A small encoder-decoder audio transcriber, trained from scratch.
Data: trained on read English sentences (LibriTTS-R), 50.8 epochs.
Rows from block 5 of the text decoder of a small encoder-decoder audio transcriber, named by matrix and row number. Rows with one number belong to one neuron. Each number is 128 + 24 x the weight over its row's rms, rounded and kept within 0 to 255. All counts start at 0. Numbers have three digits each.
After each neuron's rows are labels from the 100 texts, of 14976, where the neuron reaches its highest value: "fires on" is the input token at the peak. Only what is clearly more common there than usual is listed. The data: read English sentences (LibriTTS-R). In brackets: how many of the 100, against the usual share in percent.
# fc1: MLP up (decoder.blocks.5.mlp.fc1.weight, 512x128), inputs 0-127
# fc2: MLP down (decoder.blocks.5.mlp.fc2.weight, 128x512, transposed), outputs 0-127

fc1.482:153093128136121153142145097105127155138094107134171114139122121150118084118135123118139111120147105137139137119150108178202155112105163097123115144118137103144111110123081151129111088091090106160117139128099124129101113176189109131156136137104163147115115158128105109151157125065114172133172138133119119153146138133149169111138130101124124133143128097111175118115086114136118145085119
fc2.482:100174089132162120107085141159165107118148136145120132140145160125158076164111158119105108089118121114167120133118114113097133137146120115130156113125119133130131114188154096123146146138129125136113108124092128138156068118140151094126124112141152120132149091126109160088114171143155083103069121167073142124139134114092109121131154153130128136139122174100116116144103176120131166133147
fires on: "at" (84 vs 0.5)

fc1.40:113112111136105137113149133131141168130117122121137126133121081135143108107157140107202146116150093102191131139126094145156137137094120127132123142089129091113152114094116120094090171123134113110101095134123147092140127168135131072109140127114142128169117082125133113112109161137095110155128156107087140086175098099157181117144151136168129103118131138101107114150153143144155133156151
fc2.40:130153141126084110130129102127139175127185132113152160118146144095150096170139127156097098139109118130130109130134134130170136136137084129087125077135122179137136132164156087136142117102149186121146137076141120149068171113132142128132109118149148151133146131130160162065124125159173111127127138135144152099122115136131140161123114110092133108129106125153139156124108151150102090088128
fires on: "<end>" (17 vs 6.7)

fc1.487:163084152138136146127075121117147155091151107153087141142150128100092096111148104117129131141077134127131120144147154134114081120092149155120107113099096113117148161118114151098172149135116152109129104111186109096087156121143129093146104161128143160141100154128117152127148133145134087130088121128133145166085109137134152158138151154151133146101156164098118097104128175128099154119153
fc2.487:114136162160097143127189196145099170154119166137160119115167113139124157152111115098152142137119146150135079120124084157154169149117185126105144171134128164120138093093114156140090129115137140146146125173103132116166108145172123126118135106138114119137137167090151123096142127118132131152142132168119143108112109140130137136134170138160130177143141092131108102144133136145141152145147
fires on: "last" (72 vs 0.1); "once" (11 vs 0.1); "first" (11 vs 0.1)

fc1.217:134111116116127139110115102093139126142110124140159122118130117179159092107138126136156102105128104114157124133145122093131118153105139153135105118159111101153161123133130151122127124157112163103107101118115126088157141147145115117172119148183200100155134104115164132123159114144070115162111122191127100087107141134134166137126153131161132130136105143159093137190121166071135128129146
fc2.217:131168125107096141127111131163093106133138152119131139163170142140099141117133145134123160127127121198089119146091122161130155092150130091126119147125174171128072140116116144168097138112127157135139167125167161169123117126102127108134142114110105126113142110147113156146117112184130169117151159136151138128138147108146081122128113167107124129135155125137150072098066131143124143129160
fires on: "at" (41 vs 0.5); "'" (32 vs 0.7)

fc1.381:145126124097136125091141109142083127141108105103104115121138174122121148102147138150134123160153159099076135141117118114103100109090115104128118104145148164164117155128157190090111126106123143113108132146154098113108158106122114107113112127132101121176147198165169146133130148150137101193134099119120102122109079113102156113117138108169093110135146089106144137103136126096126117127111
fc2.381:096133145140140095131135196118172133153159143131092138152144153124134124144118062130106130125147120149161085128135145136157151140124131120107122117130071109135136085128119141105116115167140124115127118122127143122151139118131143152116155145137127085105120092105097146123135141094136134059157167147132108127112146116154113124118161131121107135113153121109113138159135139170230163142168
fires on: "last" (20 vs 0.1); "soon" (13 vs 0.1); "far" (12 vs 0); "much" (10 vs 0.1)

fc1.445:153158099123141150124152092120161125102110144160144115128134136142151138145135143116158110160140160104115133110153152157147173175115091151123112145095144129156130102129068134131094144111097125151088139120097104173161080093140141109131168153137131181130108108153129099120146158079135157109154137089134118134119151136117171108160140126168105112127113100156113122082124106175142105117141
fc2.445:121166136128166125149147184123149085157121151132109151131116153155189132128115136107120129126113140111090128126160109096109101093129124153098095120086150151160172087110164135099153098116143126102147140114077138132146106116141099114138155176148116131052116129134150114118139080152148114119102130152126121137135112103125129158096126109103163136147121136085107113155133170141135176120127
fires on: "at" (23 vs 0.5)

fc1.356:138122155137132156097106131122120143147145151132128106140159149138163143119131184152114144111139151129117103121132125144140113104106134122150131157129151094167180172141127161130154164053108110117113116080141120120139146092120140131112157122125170111165112142162105119159121100087128113098133106123160120110126111085157126163184130111140127117106115189132110175097147148181111125143150
fc2.356:140157093142118158144150124147136128141144140136138127129122115125194111157118127113139118137148188120173111105151117109166156095148134095166156123164109120129118104145099073157104096169157086152145146120138180147134086150160107102176148130120112112104153112097165139165113147159109160154105125145109124115131150095120106101146105140143134126166120136163138143131143108097134091136161
fires on: "at" (23 vs 0.5); "on" (9 vs 0.5); "mrs" (8 vs 0.1)

fc1.104:099114158168138126125159108096112131148137171117145123122135193129102119141141119121118132105147104116122094151155158110122084124071111150103165192152124138141152084126131144179142106121128108120133083139102105107118118160126164136090146119134141157128131158102110081115128105140098139102102130111126128150152108106153108115110127117186171144115150095141128169146172139102116144137166
fc2.104:099094131135158122118177131159088161127099136124126165094088136146080113104113130119158173113132095130090135135116106091129094105123172150159132148135163118173141165108104128153119159140112127153106161122138148103141112112121158152127137140166124127148103122101162125182103119124126105076107096109148115145116114182109134156115166118103111128183131081114123151130097120116130118125143
fires on: "do" (53 vs 0.3); "get" (18 vs 0.1); "did" (15 vs 0.2)

fc1.106:125156179124087131123152134097161097107158139146150126119162127101183130072117127112159131131089110157104200128140134140130127115101157123093115147108122102162143115135078162141165155142157114120147166143097165116127100108160143079122146142142134179146149155109133116092149117130148133109101134096117100158154143127128149152139138101121135150120083096108117148106123113144152105130149
fc2.106:168082119162095134135174150100144138127119131133146137159105090193132117157132079122113135100108130135170065121108096143118140143141143124107104145115148098147140163136140132111150096170147115144122157086176118132120127102126098116143157111143102151112082096154171125175111110142126074123106160141115144121119136137179141120133133155111138124120139126164117112133155136161152113133163
fires on: "<end>" (30 vs 6.7); "'" (26 vs 0.7); "then" (7 vs 0.2)

fc1.290:122117158138134122136158092122163094141079113150126139131147099097147141100126176108095147083158137127105137139176116129147166098145114131143120142167106172137073108139117129092131136130126151126142085078173109144144129097143141117127138150173122164131129163151102109130133124097158088131061174114140130171126136095125104137129134152092129167116133132143093108145108146138124120129102
fc2.290:147144115119146117123134147148120121127172142114118115155148114145121095124137118167120134179139116159095118104111184151169087162102155151130168124089111092156152133122138137118103110110094111108154123147092163155149111161108124129121135119067136126131088124118147157121160182109099170158178130141126102110165109120158126133134137163136151123134123134145181074136136109120154131127089
fires on: "to" (13 vs 2.4); "did" (10 vs 0.2); "do" (9 vs 0.3); "with" (7 vs 0.6)

fc1.299:123109136131151096111163122142109156097179089137109108161136139139129123114106162123175114111135105117083193147098122113111127139110139126130131097084160069158139131157115154131077121091099119149141101122131141128100119144132120129139195131121105129159124111139129127153147132172146122168122108141167153124139159141093111166156096112119085118127109114088125138145089166154104127127146
fc2.299:162150137163131098149103122114152112179111138135134090120138139076140179136152144140120133139145102098077109134138098126148140119142121145137131149165151083156084122079115133091145142135145090144113158155138127164119118118125130136085076119164118134118148117103158111101144123086114166096075139134124157114110131136112139115123175157098149141144110167162118130154144163093148151128108
fires on: "at" (22 vs 0.5); "said" (14 vs 0.6); "after" (10 vs 0.1)

fc1.406:127112132136160124128111093113121135133166144164122101146180134150170115124164116074124107108081095101170115173101140154119146093118126141121128130102108127141066123152124159136211130107103140103162117106133132091153100129155098112110144103142105143090104127146153096152093132134112160174125151135125168173134129161127105119125136114157152120114137132123113118111155142108153127108113
fc2.406:141100164121124113151121138121151138137128120101115122117130116133090125124109119116123149159121203162133077114155123117126120129148082107128134123149117152141109139149147100134114139147144146072142154137135145155144160149160157114099166158154091149132084138136151091139095081127131133136146111132149123136098137150124100105111120123101105177190122170131098123190118114168069110108130
fires on: "to" (22 vs 2.4); "us" (12 vs 0.1)

fc1.380:146134144121150126082118177159124160137160115145149117149103112089118093153123145118178115091119148106144144151138134105105110137098147154118125103126124108140121147144119130100168105109104149117131145113113129116113133152062143153082143146139086119154095123146123165092143127126131129127109061128123159176063092148172134150121149149126119173113162162099125134108146135150154130160136
fc2.380:103126151139132161113174156155120117146162103096157132165139116132112128132103148120118108120105163161120123086167090123120103115099177101113121152127137119134168114065144110160149109108103113091120135120108109137141107091144163135079147119183106143116134165140090119134151155119127158188136122127133165096116145154131101142149108116086106122156132124096164123094135163112146147159121
fires on: "last" (30 vs 0.1); "once" (15 vs 0.1); "and" (9 vs 2.4)

fc1.263:148156176104099126103133128158132135140105125091110105105115134123103105098173152135153111118139156046137125147155147122148102135111171129118099159108173147122108130134141133101117120165148129098108108093129105119145124073112144138134143182114102175126159097114123117090117129133136123106086122118150116136120101070117106154135150140146107152124136131149055136104142087106136119137134
fc2.263:141144100155176105188162123146131156131136145056123150115104156104116102122140143127126113112121137088149115123137107151113081129155135180151084171127107132146140142145102123095163133075141135096095139143121128114127135142116135115129114135099158075111132133120124104152127125124167108144133095101145092106169134139188154153095149171140134123122125132103122126110117177107103112108102
fires on: "an" (20 vs 0.2); "far" (12 vs 0)

fc1.227:124122127119082148092105135133134154118120148079139117120089138133146097087138175116157115165113197107144126143132131103109153157126134129160121134123089133109097123146133145131129138149153140112104156140114174167125152122121115140170157135171118149078123079155094138072119131137107198120130128093141127157125118133099135149096123123102113128135174103143156168108128131138164117131098
fc2.227:118142143150083169133149138135126116143107188097142108093148133131115138126138127142132147110110163110138097155092144089136134148149092111173141101182109110123116098113098136113102078110106129115156129129113109133137138127100121123133162088163124137152120151069115138092162115158147117130158095095148106125116106192095127125094133083128115152149125099124095174142152131124127134161091
fires on: "an" (100 vs 0.2)

fc1.252:135091127132139170135116125103136167097139123149159081142115119088132140132122137083142129111101136080135116152152128126145144132131086172102138144148133122155144102111153056135114110119118135152140137159110097104143124073089103102143119076115106141147123071140137100100132085123113170166133118131088060129168114117100126132125153119141135141116154155131112134171148116115141122113111
fc2.252:127153089117145141117142161170133084084137110105111113124130145147145121123119150168120131134109117127108140112117147123130142131139146105154133151083097118136130102094104150115128129121124127128102135160155148122129163150164206151129117154125107104112120133104129164154147121153144094132138100123168164145117160168142111146113087082102099143105107086175171162109131085111111093152073
fires on: "an" (7 vs 0.2)

fc1.163:178117147104110088132114146142127123138145126128099131098128171141149084137107133183117126124090171149098162168130110142147120125122112125132135132136088122106166130166111142174137126101132120135115118136086116082157131142136111107114131095110151144164143124121138075104143119135112106102116169154167126166094137175137157128079163086142089142087119166141131159151091139102135123125142
fc2.163:129128150167116109147138104122102154123097177076117140142140113106167160171106097121137135150133096120184146063103163123116124119122146121101096124119174173147143104147154130130148121124111119125109115112091123140145101140164142158146105130120125119119086120147136120146137118093131133146157160113102108177125065101156130145154091178091155139116118122146145143140142167167150128147133
fires on: "at" (23 vs 0.5); "thousand" (13 vs 0); "way" (7 vs 0.1)

fc1.486:149142097105141128122156113177108171106138121144162133125098177084113090153155134137156122097100110095177089120146127117157136123099110146123141150108132112110090101141135128151105148094173134156106077120132124135140102123129138143076122112137147179116122122149146151106117092140141125110118125098091143110079080099123104182119159085138122150138122142153110115124108101132155130168131
fc2.486:064089110127158117100119124086137093115109154097074161144139135160139118135094141139127128133073117112150131166069098120105116086133131124108149121153138124152111139122132127117178155121110109131161114146133122164123117089145159101159165124108105085116138142112106105162121159131165109135148147089164091140084157150110116141146104113106134113163142148129119146094106165124140113116144
fires on: "do" (30 vs 0.3); "face" (9 vs 0.1)

fc1.464:120089131138069088142114123136157121149144114129138130147106104177083141128098169101135163144157168114090119099123149147147140138131144127110128115151147125089112142125098122124130100091167129169141125114090128082109099097135107124111101132127127129165127125116169113089144101146118125145105162092125153088138070095147095147114136115140107163098162152147119143099137114142173151083126
fc2.464:124129112119188197099117131121106135097190126176141124086146133130120142104149119159149119113129082153163141082110139116154142148117104151111157109131158144103151111107126125132118133136129134164137159113137128137141136163130111143141132147126130166183125122160084092137100113158138136124128139079121103167160144084136141109112155112091165152121084113161136130169113116126113124171125
fires on: "to" (13 vs 2.4)

fc1.360:085107149138108136118167125118099111154098146121140101117155074157098156154113132115180131119137140110166116143129151085137136120106116098120160125107132118117125139133115176137111118078137136125159086148125122100107130139143161148137131095103125123127177145113053087112129116160130143186134109142155144190136109134141143105143122145147156167136098163115088123163114153157133134143145
fc2.360:151111146097102155122134150153119094143115130130103102106185113177174153140128099124134160147107099124096143144120120132154124095135182084121138111079156105146137159153097134136097132098145140136127084129129109124134121121136089085117112109126137150113100161149092130174136054112130134122146109104138143106110134137106120110147177114128137126163097121076107119149114127112159090137098
fires on: "<end>" (44 vs 6.7); "the" (12 vs 4.7)

fc1.125:167116113127136082110095132149161152134133088127115137124187124163138108082193139142119096149175129124122122127117121139118159177092106091135129086117134113101108110106114135160138087117126152105140135087137105140134102084108168170139151123095146114129152145106143124116162114074118111155081120095118149116151144090126140134145103096106149138134130148131147111136090119127136088157120
fc2.125:168118153101137157150120100105126074113167158095119111159128085108129112153119091121127116170124147130116140123125114145113082116148142145174163161114124118135131126137127120145107167135104128146128111165113145147102147107082128123096132160096093086145102143128139141192133120179175148109143133103153098145121130155109129106109147141098162144126164158144123079126148155152129165087113
fires on: "to" (19 vs 2.4); "and" (10 vs 2.4); "from" (9 vs 0.3); "asked" (8 vs 0.1)

fc1.51:119113141138107110138118106128113161145107149126129124125084153112134149093143092111147129174129185121109139173137071124113117161079115127138126113087107110125142113126154131106127145132128159096140157104150120121139124182128128120134118102134091165114120121154113111150186144138093121152120095120149092140127144083117137151116184097069116131170116149139104146190129110127114164110101
fc2.51:109137145135147177125135124136147132122092181125137131091151124103141125115109140084082143113168129103120108108124177150147118149138111131183183103175139103161093104099139142149105099078142116159128078177131166143170164129084119116124082133129125130150097163106116130128146099159135114106114116100119122130092091167099127130127120149142155152136134154140148137122132122145140144139147
fires on: "an" (22 vs 0.2); "a" (13 vs 1.8); "mr" (12 vs 0.1); "sir" (9 vs 0.1)