From a checkpoint of a small encoder-decoder audio transcriber: 6.29M parameters, 50.8 epochs.
Rows from block 4 of the audio encoder, named by matrix and row number. Each number is 200 + 40 x the weight over its row's rms, rounded and kept within 0 to 999. All counts start at 0. After the name is the row's rms in percent of the matrix's.
# convs2: project pointwise conv (encoder.blocks.4.convs.2.weight, 160x480x1), inputs 192-287
convs2.106,105,184,235,261,198,197,197,193,170,143,180,199,223,219,128,156,140,163,220,208,202,248,204,204,186,242,180,159,245,269,182,281,197,184,215,246,177,178,172,137,149,252,296,137,157,240,160,144,99,228,245,160,164,156,161,186,206,182,234,165,213,231,117,217,225,159,157,172,171,236,181,209,183,132,152,217,143,183,225,233,135,175,216,176,223,218,228,189,236,204,276,270,182,136,180,210,212
convs2.107,099,156,248,158,204,226,164,188,209,194,183,194,169,209,144,166,215,243,237,223,186,127,250,234,271,212,219,172,207,218,241,213,199,170,200,202,201,288,200,184,221,179,164,279,123,228,149,164,249,223,194,174,250,121,267,198,273,183,228,196,181,206,211,178,157,207,235,184,139,173,200,122,196,216,216,196,189,195,208,162,206,155,230,133,168,99,200,258,185,266,149,193,174,195,186,275,180
convs2.108,105,168,147,225,164,221,230,179,293,206,299,245,197,201,166,211,159,139,176,217,191,178,219,233,246,218,222,166,244,222,189,228,149,133,186,193,237,194,198,164,255,185,226,171,168,180,124,187,172,174,221,107,185,208,247,188,216,156,228,230,257,220,138,188,240,199,230,147,145,198,211,227,229,198,198,209,166,141,234,142,224,120,236,114,162,246,190,142,259,162,192,220,136,227,111,198,186
convs2.109,099,208,223,199,199,216,222,214,181,302,147,216,131,269,262,223,202,158,276,165,236,190,190,234,209,171,213,190,213,153,218,209,144,220,237,223,204,202,182,226,159,210,234,131,216,144,265,246,246,173,194,182,238,182,175,238,224,136,231,227,209,196,187,171,211,193,218,127,211,184,244,251,216,203,238,257,206,220,230,188,194,204,157,219,133,261,261,210,169,147,179,187,176,136,185,295,182
convs2.110,101,202,211,187,280,307,245,171,165,228,179,112,158,127,190,176,189,125,218,212,164,135,218,160,217,202,282,206,98,222,202,231,221,285,192,246,178,230,166,216,202,208,251,152,199,229,213,200,196,248,229,154,258,235,211,163,194,177,169,238,244,162,160,223,99,131,203,145,185,119,267,276,256,206,188,133,246,208,259,229,227,163,245,219,194,199,233,206,242,237,171,199,243,166,149,232,203
convs2.111,097,148,269,155,140,241,216,243,171,147,159,179,181,208,176,219,197,175,97,248,181,209,272,195,198,202,194,181,247,226,186,229,158,183,222,158,244,156,189,155,201,217,194,141,246,227,178,180,66,192,191,189,217,228,159,258,193,226,155,200,251,246,271,191,167,161,154,138,226,192,172,200,176,112,235,145,166,207,219,236,196,216,148,158,152,212,252,129,118,176,203,198,194,120,178,178,213
convs2.112,100,159,271,228,290,183,213,176,143,166,270,117,229,172,192,183,190,126,184,182,165,179,199,123,190,200,239,122,140,226,188,233,248,192,168,213,271,162,256,150,138,202,225,189,123,201,217,190,207,207,228,157,166,179,251,236,172,131,143,180,199,181,140,191,126,164,177,210,181,205,217,220,181,212,157,164,249,105,223,199,141,210,195,179,240,231,238,197,239,223,252,190,280,252,237,255,191
convs2.113,102,212,219,172,245,191,245,290,218,274,206,221,188,231,218,248,197,196,244,236,204,168,181,272,220,198,191,194,229,174,219,156,173,144,243,211,215,311,202,195,99,196,174,151,163,209,171,156,175,272,262,132,207,165,240,178,225,212,229,170,263,155,239,170,205,146,284,179,202,192,251,197,243,190,206,220,164,209,182,205,166,210,238,168,210,147,107,195,188,223,158,139,224,176,156,262,144
convs2.114,095,232,122,120,266,287,226,192,199,230,161,131,131,130,236,202,205,219,262,192,208,239,152,123,108,168,178,152,195,195,145,188,178,164,217,185,214,211,272,168,224,185,226,227,249,213,179,176,233,175,201,112,186,229,161,117,128,228,127,185,193,232,214,169,167,240,174,160,189,284,255,216,182,204,234,268,144,196,136,166,220,231,193,135,141,202,260,196,256,165,201,237,133,209,127,244,203
convs2.115,106,217,176,225,176,174,251,258,159,175,252,232,224,145,221,183,207,190,180,136,229,195,215,188,181,231,180,229,177,170,246,204,163,150,220,180,223,219,230,178,213,112,176,245,173,195,182,209,199,158,305,171,291,160,232,168,206,177,240,137,172,127,200,234,157,253,159,267,191,187,249,213,175,205,180,228,223,193,237,198,122,240,168,209,206,152,196,186,167,78,338,233,161,232,141,241,227
convs2.116,104,197,148,190,269,212,213,171,195,151,123,248,168,110,192,268,222,178,209,146,241,219,192,209,127,145,178,229,209,237,183,248,154,196,204,179,172,95,103,193,179,183,182,130,218,175,232,198,209,252,182,215,212,235,127,207,180,159,126,178,183,202,210,209,216,154,161,268,176,237,239,235,188,210,204,227,209,163,177,177,183,193,196,206,129,192,184,186,140,181,200,219,128,184,205,170,224
convs2.117,101,221,157,217,166,202,220,170,190,188,265,199,167,206,184,222,182,247,125,163,199,159,157,215,200,183,156,158,181,275,181,239,200,196,125,220,262,184,240,196,148,148,188,171,212,183,220,204,240,133,228,262,204,190,158,279,197,165,143,204,303,151,223,171,209,279,202,215,187,229,190,196,208,103,245,247,222,220,112,168,222,156,172,135,160,152,218,165,155,211,144,241,161,205,204,219,220
convs2.118,098,224,200,218,185,184,286,225,230,239,311,178,170,252,176,223,293,229,192,223,176,135,162,250,201,198,218,182,217,209,198,210,234,169,177,219,208,189,216,222,204,157,198,259,153,108,192,175,197,149,161,183,216,105,237,237,214,210,224,263,187,166,216,195,217,233,228,159,231,198,166,220,181,182,182,166,243,216,187,215,248,165,171,140,223,177,193,177,222,203,136,201,266,237,259,202,263
convs2.119,100,229,237,246,206,230,313,256,189,189,181,232,199,185,220,197,235,257,202,249,147,180,217,225,214,241,196,203,127,190,265,235,243,226,245,216,191,147,155,102,259,216,280,181,157,169,211,192,199,283,165,195,220,206,178,172,200,326,193,232,210,164,157,242,242,213,188,148,197,208,192,252,221,157,188,163,258,287,187,244,178,221,165,226,242,189,159,168,178,265,265,200,226,224,190,140,246
convs2.120,102,181,197,93,239,127,208,250,179,183,184,217,183,254,193,216,211,212,187,143,166,165,143,240,186,202,262,164,286,209,159,219,225,176,227,249,233,204,174,199,172,246,190,224,189,134,215,183,146,198,228,156,218,186,282,156,239,182,251,204,214,231,217,192,236,221,196,162,206,235,184,238,217,182,204,150,204,123,243,148,168,181,205,212,213,209,196,196,224,190,160,150,193,161,266,271,132
convs2.121,100,210,212,247,165,228,236,189,186,136,169,167,159,253,177,205,176,216,204,175,165,276,174,190,282,155,198,245,215,206,186,177,221,205,203,229,195,200,218,178,254,169,212,215,208,220,196,215,145,211,160,260,255,192,216,222,192,165,229,259,147,237,229,229,221,232,180,241,207,227,186,182,161,110,202,246,169,213,187,196,187,182,184,156,178,188,209,134,236,244,168,230,233,176,188,208,176
convs2.122,107,181,201,184,125,225,236,215,134,162,237,192,215,231,173,182,272,225,206,146,227,205,171,225,189,300,244,246,269,167,236,161,182,180,235,194,269,238,191,293,225,186,170,152,195,230,198,212,231,220,195,110,188,205,241,148,176,182,216,210,232,240,210,194,206,197,203,245,200,220,254,243,173,195,234,214,191,254,191,174,242,193,182,221,227,154,245,246,237,201,165,142,211,200,215,202,179
convs2.123,098,222,227,274,172,219,156,185,192,154,149,144,246,148,206,191,245,242,228,166,207,256,222,197,253,209,161,247,196,192,201,152,144,134,196,220,203,220,174,182,117,154,198,184,152,260,224,172,158,237,243,203,113,197,137,148,200,267,209,237,220,174,160,163,201,132,218,221,209,226,239,165,223,341,206,210,154,251,170,165,211,175,161,195,197,146,152,182,181,177,170,228,214,197,161,197,180
convs2.124,099,227,199,192,158,283,153,224,108,195,229,140,192,203,235,225,174,151,233,167,267,241,208,197,199,231,231,153,169,208,217,207,191,226,193,212,259,188,227,173,250,166,191,171,206,202,237,194,243,170,242,154,166,259,225,228,190,169,225,140,158,180,193,205,80,116,177,235,161,202,190,133,169,169,212,128,250,228,204,159,241,153,173,151,222,241,163,198,126,169,116,265,213,223,211,285,216
convs2.125,100,196,181,107,235,199,155,109,188,172,212,210,194,198,138,186,239,157,234,247,143,243,182,193,203,150,205,163,146,232,182,213,174,205,109,194,205,246,219,202,207,208,207,168,184,195,189,189,211,165,164,156,173,223,202,230,178,212,156,169,190,187,139,232,113,165,183,189,153,192,242,222,159,245,146,186,234,218,210,257,293,209,241,150,235,193,245,174,189,206,161,176,209,201,131,262,220
convs2.126,102,214,237,195,199,221,198,117,269,250,227,165,200,229,143,217,224,248,225,163,201,164,197,218,197,136,219,244,195,167,249,193,254,245,157,124,152,246,174,163,213,134,166,217,195,143,251,201,143,233,238,164,227,238,256,164,241,237,184,223,202,172,213,218,279,229,206,193,209,261,194,138,170,228,230,199,187,163,202,212,194,148,210,185,230,159,209,340,213,189,256,199,137,182,216,198,169
convs2.127,102,224,133,146,233,116,240,149,183,153,149,212,134,188,161,222,235,250,229,161,197,260,159,154,237,192,241,173,148,178,255,190,214,193,146,178,200,199,195,176,211,166,140,203,235,255,203,187,176,182,175,138,157,218,184,165,116,186,219,201,243,188,211,188,236,177,124,171,177,248,237,217,149,151,110,162,202,252,249,214,204,167,198,194,228,173,256,171,154,207,162,167,189,174,280,140,184
convs2.128,096,224,144,195,230,198,209,163,203,249,190,174,203,156,233,140,200,114,227,101,149,183,217,203,171,265,223,204,216,210,141,202,226,118,158,177,171,217,178,166,263,210,168,275,238,254,209,168,188,196,197,181,183,200,207,239,185,119,179,162,230,264,141,143,211,96,188,127,150,239,153,206,181,181,228,190,212,115,202,212,148,168,261,127,107,197,175,179,236,223,180,228,171,191,209,231,171
convs2.129,098,134,241,213,252,276,158,196,273,187,222,157,203,260,205,275,253,145,236,226,197,151,219,271,156,169,156,211,224,233,151,220,289,218,214,205,165,210,258,186,253,214,214,245,232,242,206,178,177,119,148,161,206,196,195,189,189,223,256,254,123,181,220,202,151,164,220,169,189,238,111,205,236,288,145,160,147,185,217,201,251,212,196,201,266,110,202,205,156,235,243,297,225,153,303,258,194
convs2.130,100,228,234,212,193,161,241,247,258,212,235,221,177,227,247,245,230,192,191,271,178,129,166,272,242,221,171,147,216,213,235,183,231,259,225,230,102,224,204,193,276,215,233,223,229,178,240,226,250,228,289,181,211,178,197,228,210,170,223,177,237,147,226,242,277,190,287,148,223,202,229,200,267,228,237,222,182,231,195,200,248,214,212,222,215,220,199,205,263,137,129,193,162,198,263,206,283
convs2.131,098,216,228,238,234,212,205,168,248,149,177,207,256,200,209,184,189,169,248,179,269,152,198,223,128,231,271,151,182,173,167,190,186,203,246,181,157,136,181,224,221,286,188,224,207,199,184,230,165,163,243,191,250,200,229,176,171,195,210,193,184,180,188,265,276,152,257,246,212,159,195,253,174,214,220,218,207,182,260,253,210,175,218,234,180,144,240,167,140,134,198,157,162,237,318,274,310
convs2.132,100,168,127,197,182,170,177,114,232,161,208,183,108,159,207,208,213,194,155,231,103,183,203,165,144,183,207,216,161,194,256,179,223,179,170,205,218,169,232,166,162,159,180,153,180,166,244,162,180,202,111,257,241,215,275,159,179,198,161,206,187,204,232,223,183,266,170,126,218,101,210,167,228,224,197,163,177,202,159,192,204,143,165,168,137,173,180,176,195,248,161,248,180,248,244,143,184
convs2.133,095,226,229,183,262,163,224,233,231,167,173,253,178,188,158,249,184,201,172,284,220,224,206,250,139,250,205,177,203,189,246,176,222,122,181,235,199,264,186,151,237,244,232,121,157,168,183,125,189,232,237,185,224,213,183,217,216,139,202,216,142,258,169,210,180,169,140,159,154,243,198,196,239,73,262,186,225,223,226,246,188,184,168,174,193,257,230,146,148,160,201,244,137,121,194,210,187
convs2.134,097,221,218,205,178,151,203,285,142,316,222,172,178,164,184,125,241,226,230,171,167,176,158,203,241,181,169,141,205,168,212,148,171,251,279,164,108,196,191,251,156,184,186,314,122,174,199,288,228,238,220,194,224,157,245,242,249,184,171,230,211,153,207,196,216,274,167,226,193,225,159,160,174,189,215,225,212,133,187,161,221,273,199,220,237,154,161,239,176,197,197,202,184,208,174,268,186
convs2.135,102,230,168,198,207,164,164,220,216,215,124,172,197,250,206,268,106,197,269,234,217,243,133,255,223,182,219,249,212,226,186,205,218,144,191,218,242,185,191,215,149,271,173,156,173,230,136,178,192,142,262,189,218,220,210,255,207,263,228,220,207,227,204,198,212,215,296,208,243,123,186,117,248,141,208,186,211,169,172,194,200,238,211,223,220,234,178,218,156,160,184,287,144,154,219,193,182
convs2.136,100,195,208,188,148,195,220,129,208,186,137,171,136,167,169,181,222,167,141,155,160,249,174,200,212,231,194,208,159,223,261,193,271,190,111,247,227,181,191,204,124,195,206,135,213,159,183,214,187,229,244,206,225,186,242,165,193,261,141,178,139,229,199,191,157,230,186,159,188,228,257,243,239,189,187,244,191,215,200,193,203,171,247,246,187,214,214,188,157,113,177,169,220,152,86,275,235
convs2.137,105,116,196,161,213,262,202,245,159,217,116,253,163,243,163,205,139,279,207,237,254,130,201,207,157,157,170,246,225,189,259,166,140,231,226,209,166,280,211,222,196,265,243,212,265,196,239,215,159,228,250,205,208,162,239,180,184,187,210,259,196,186,213,184,245,285,198,191,175,154,180,138,179,244,193,201,167,184,133,158,184,208,186,207,207,223,184,277,209,209,249,172,125,249,215,149,160
convs2.138,102,226,211,225,188,191,194,240,70,147,246,189,129,202,261,196,214,216,192,177,204,155,146,191,249,182,208,290,187,146,205,150,217,221,257,157,247,183,234,234,194,162,153,90,161,248,209,213,210,234,227,216,200,208,215,217,197,261,173,201,267,186,244,172,242,166,174,247,233,187,248,252,155,219,205,226,220,148,233,241,203,270,204,272,169,222,178,254,181,201,286,192,218,146,194,219,229
convs2.139,104,152,191,181,251,128,239,123,136,185,227,224,144,194,286,214,166,161,97,159,226,246,241,182,264,234,207,237,150,179,205,171,222,194,149,164,193,162,260,225,218,185,154,249,231,196,184,220,212,110,107,234,215,222,162,195,143,219,186,183,125,189,105,193,192,140,194,148,199,205,159,140,151,253,216,154,207,281,201,247,203,197,115,238,141,218,234,169,181,105,268,180,183,189,228,199,184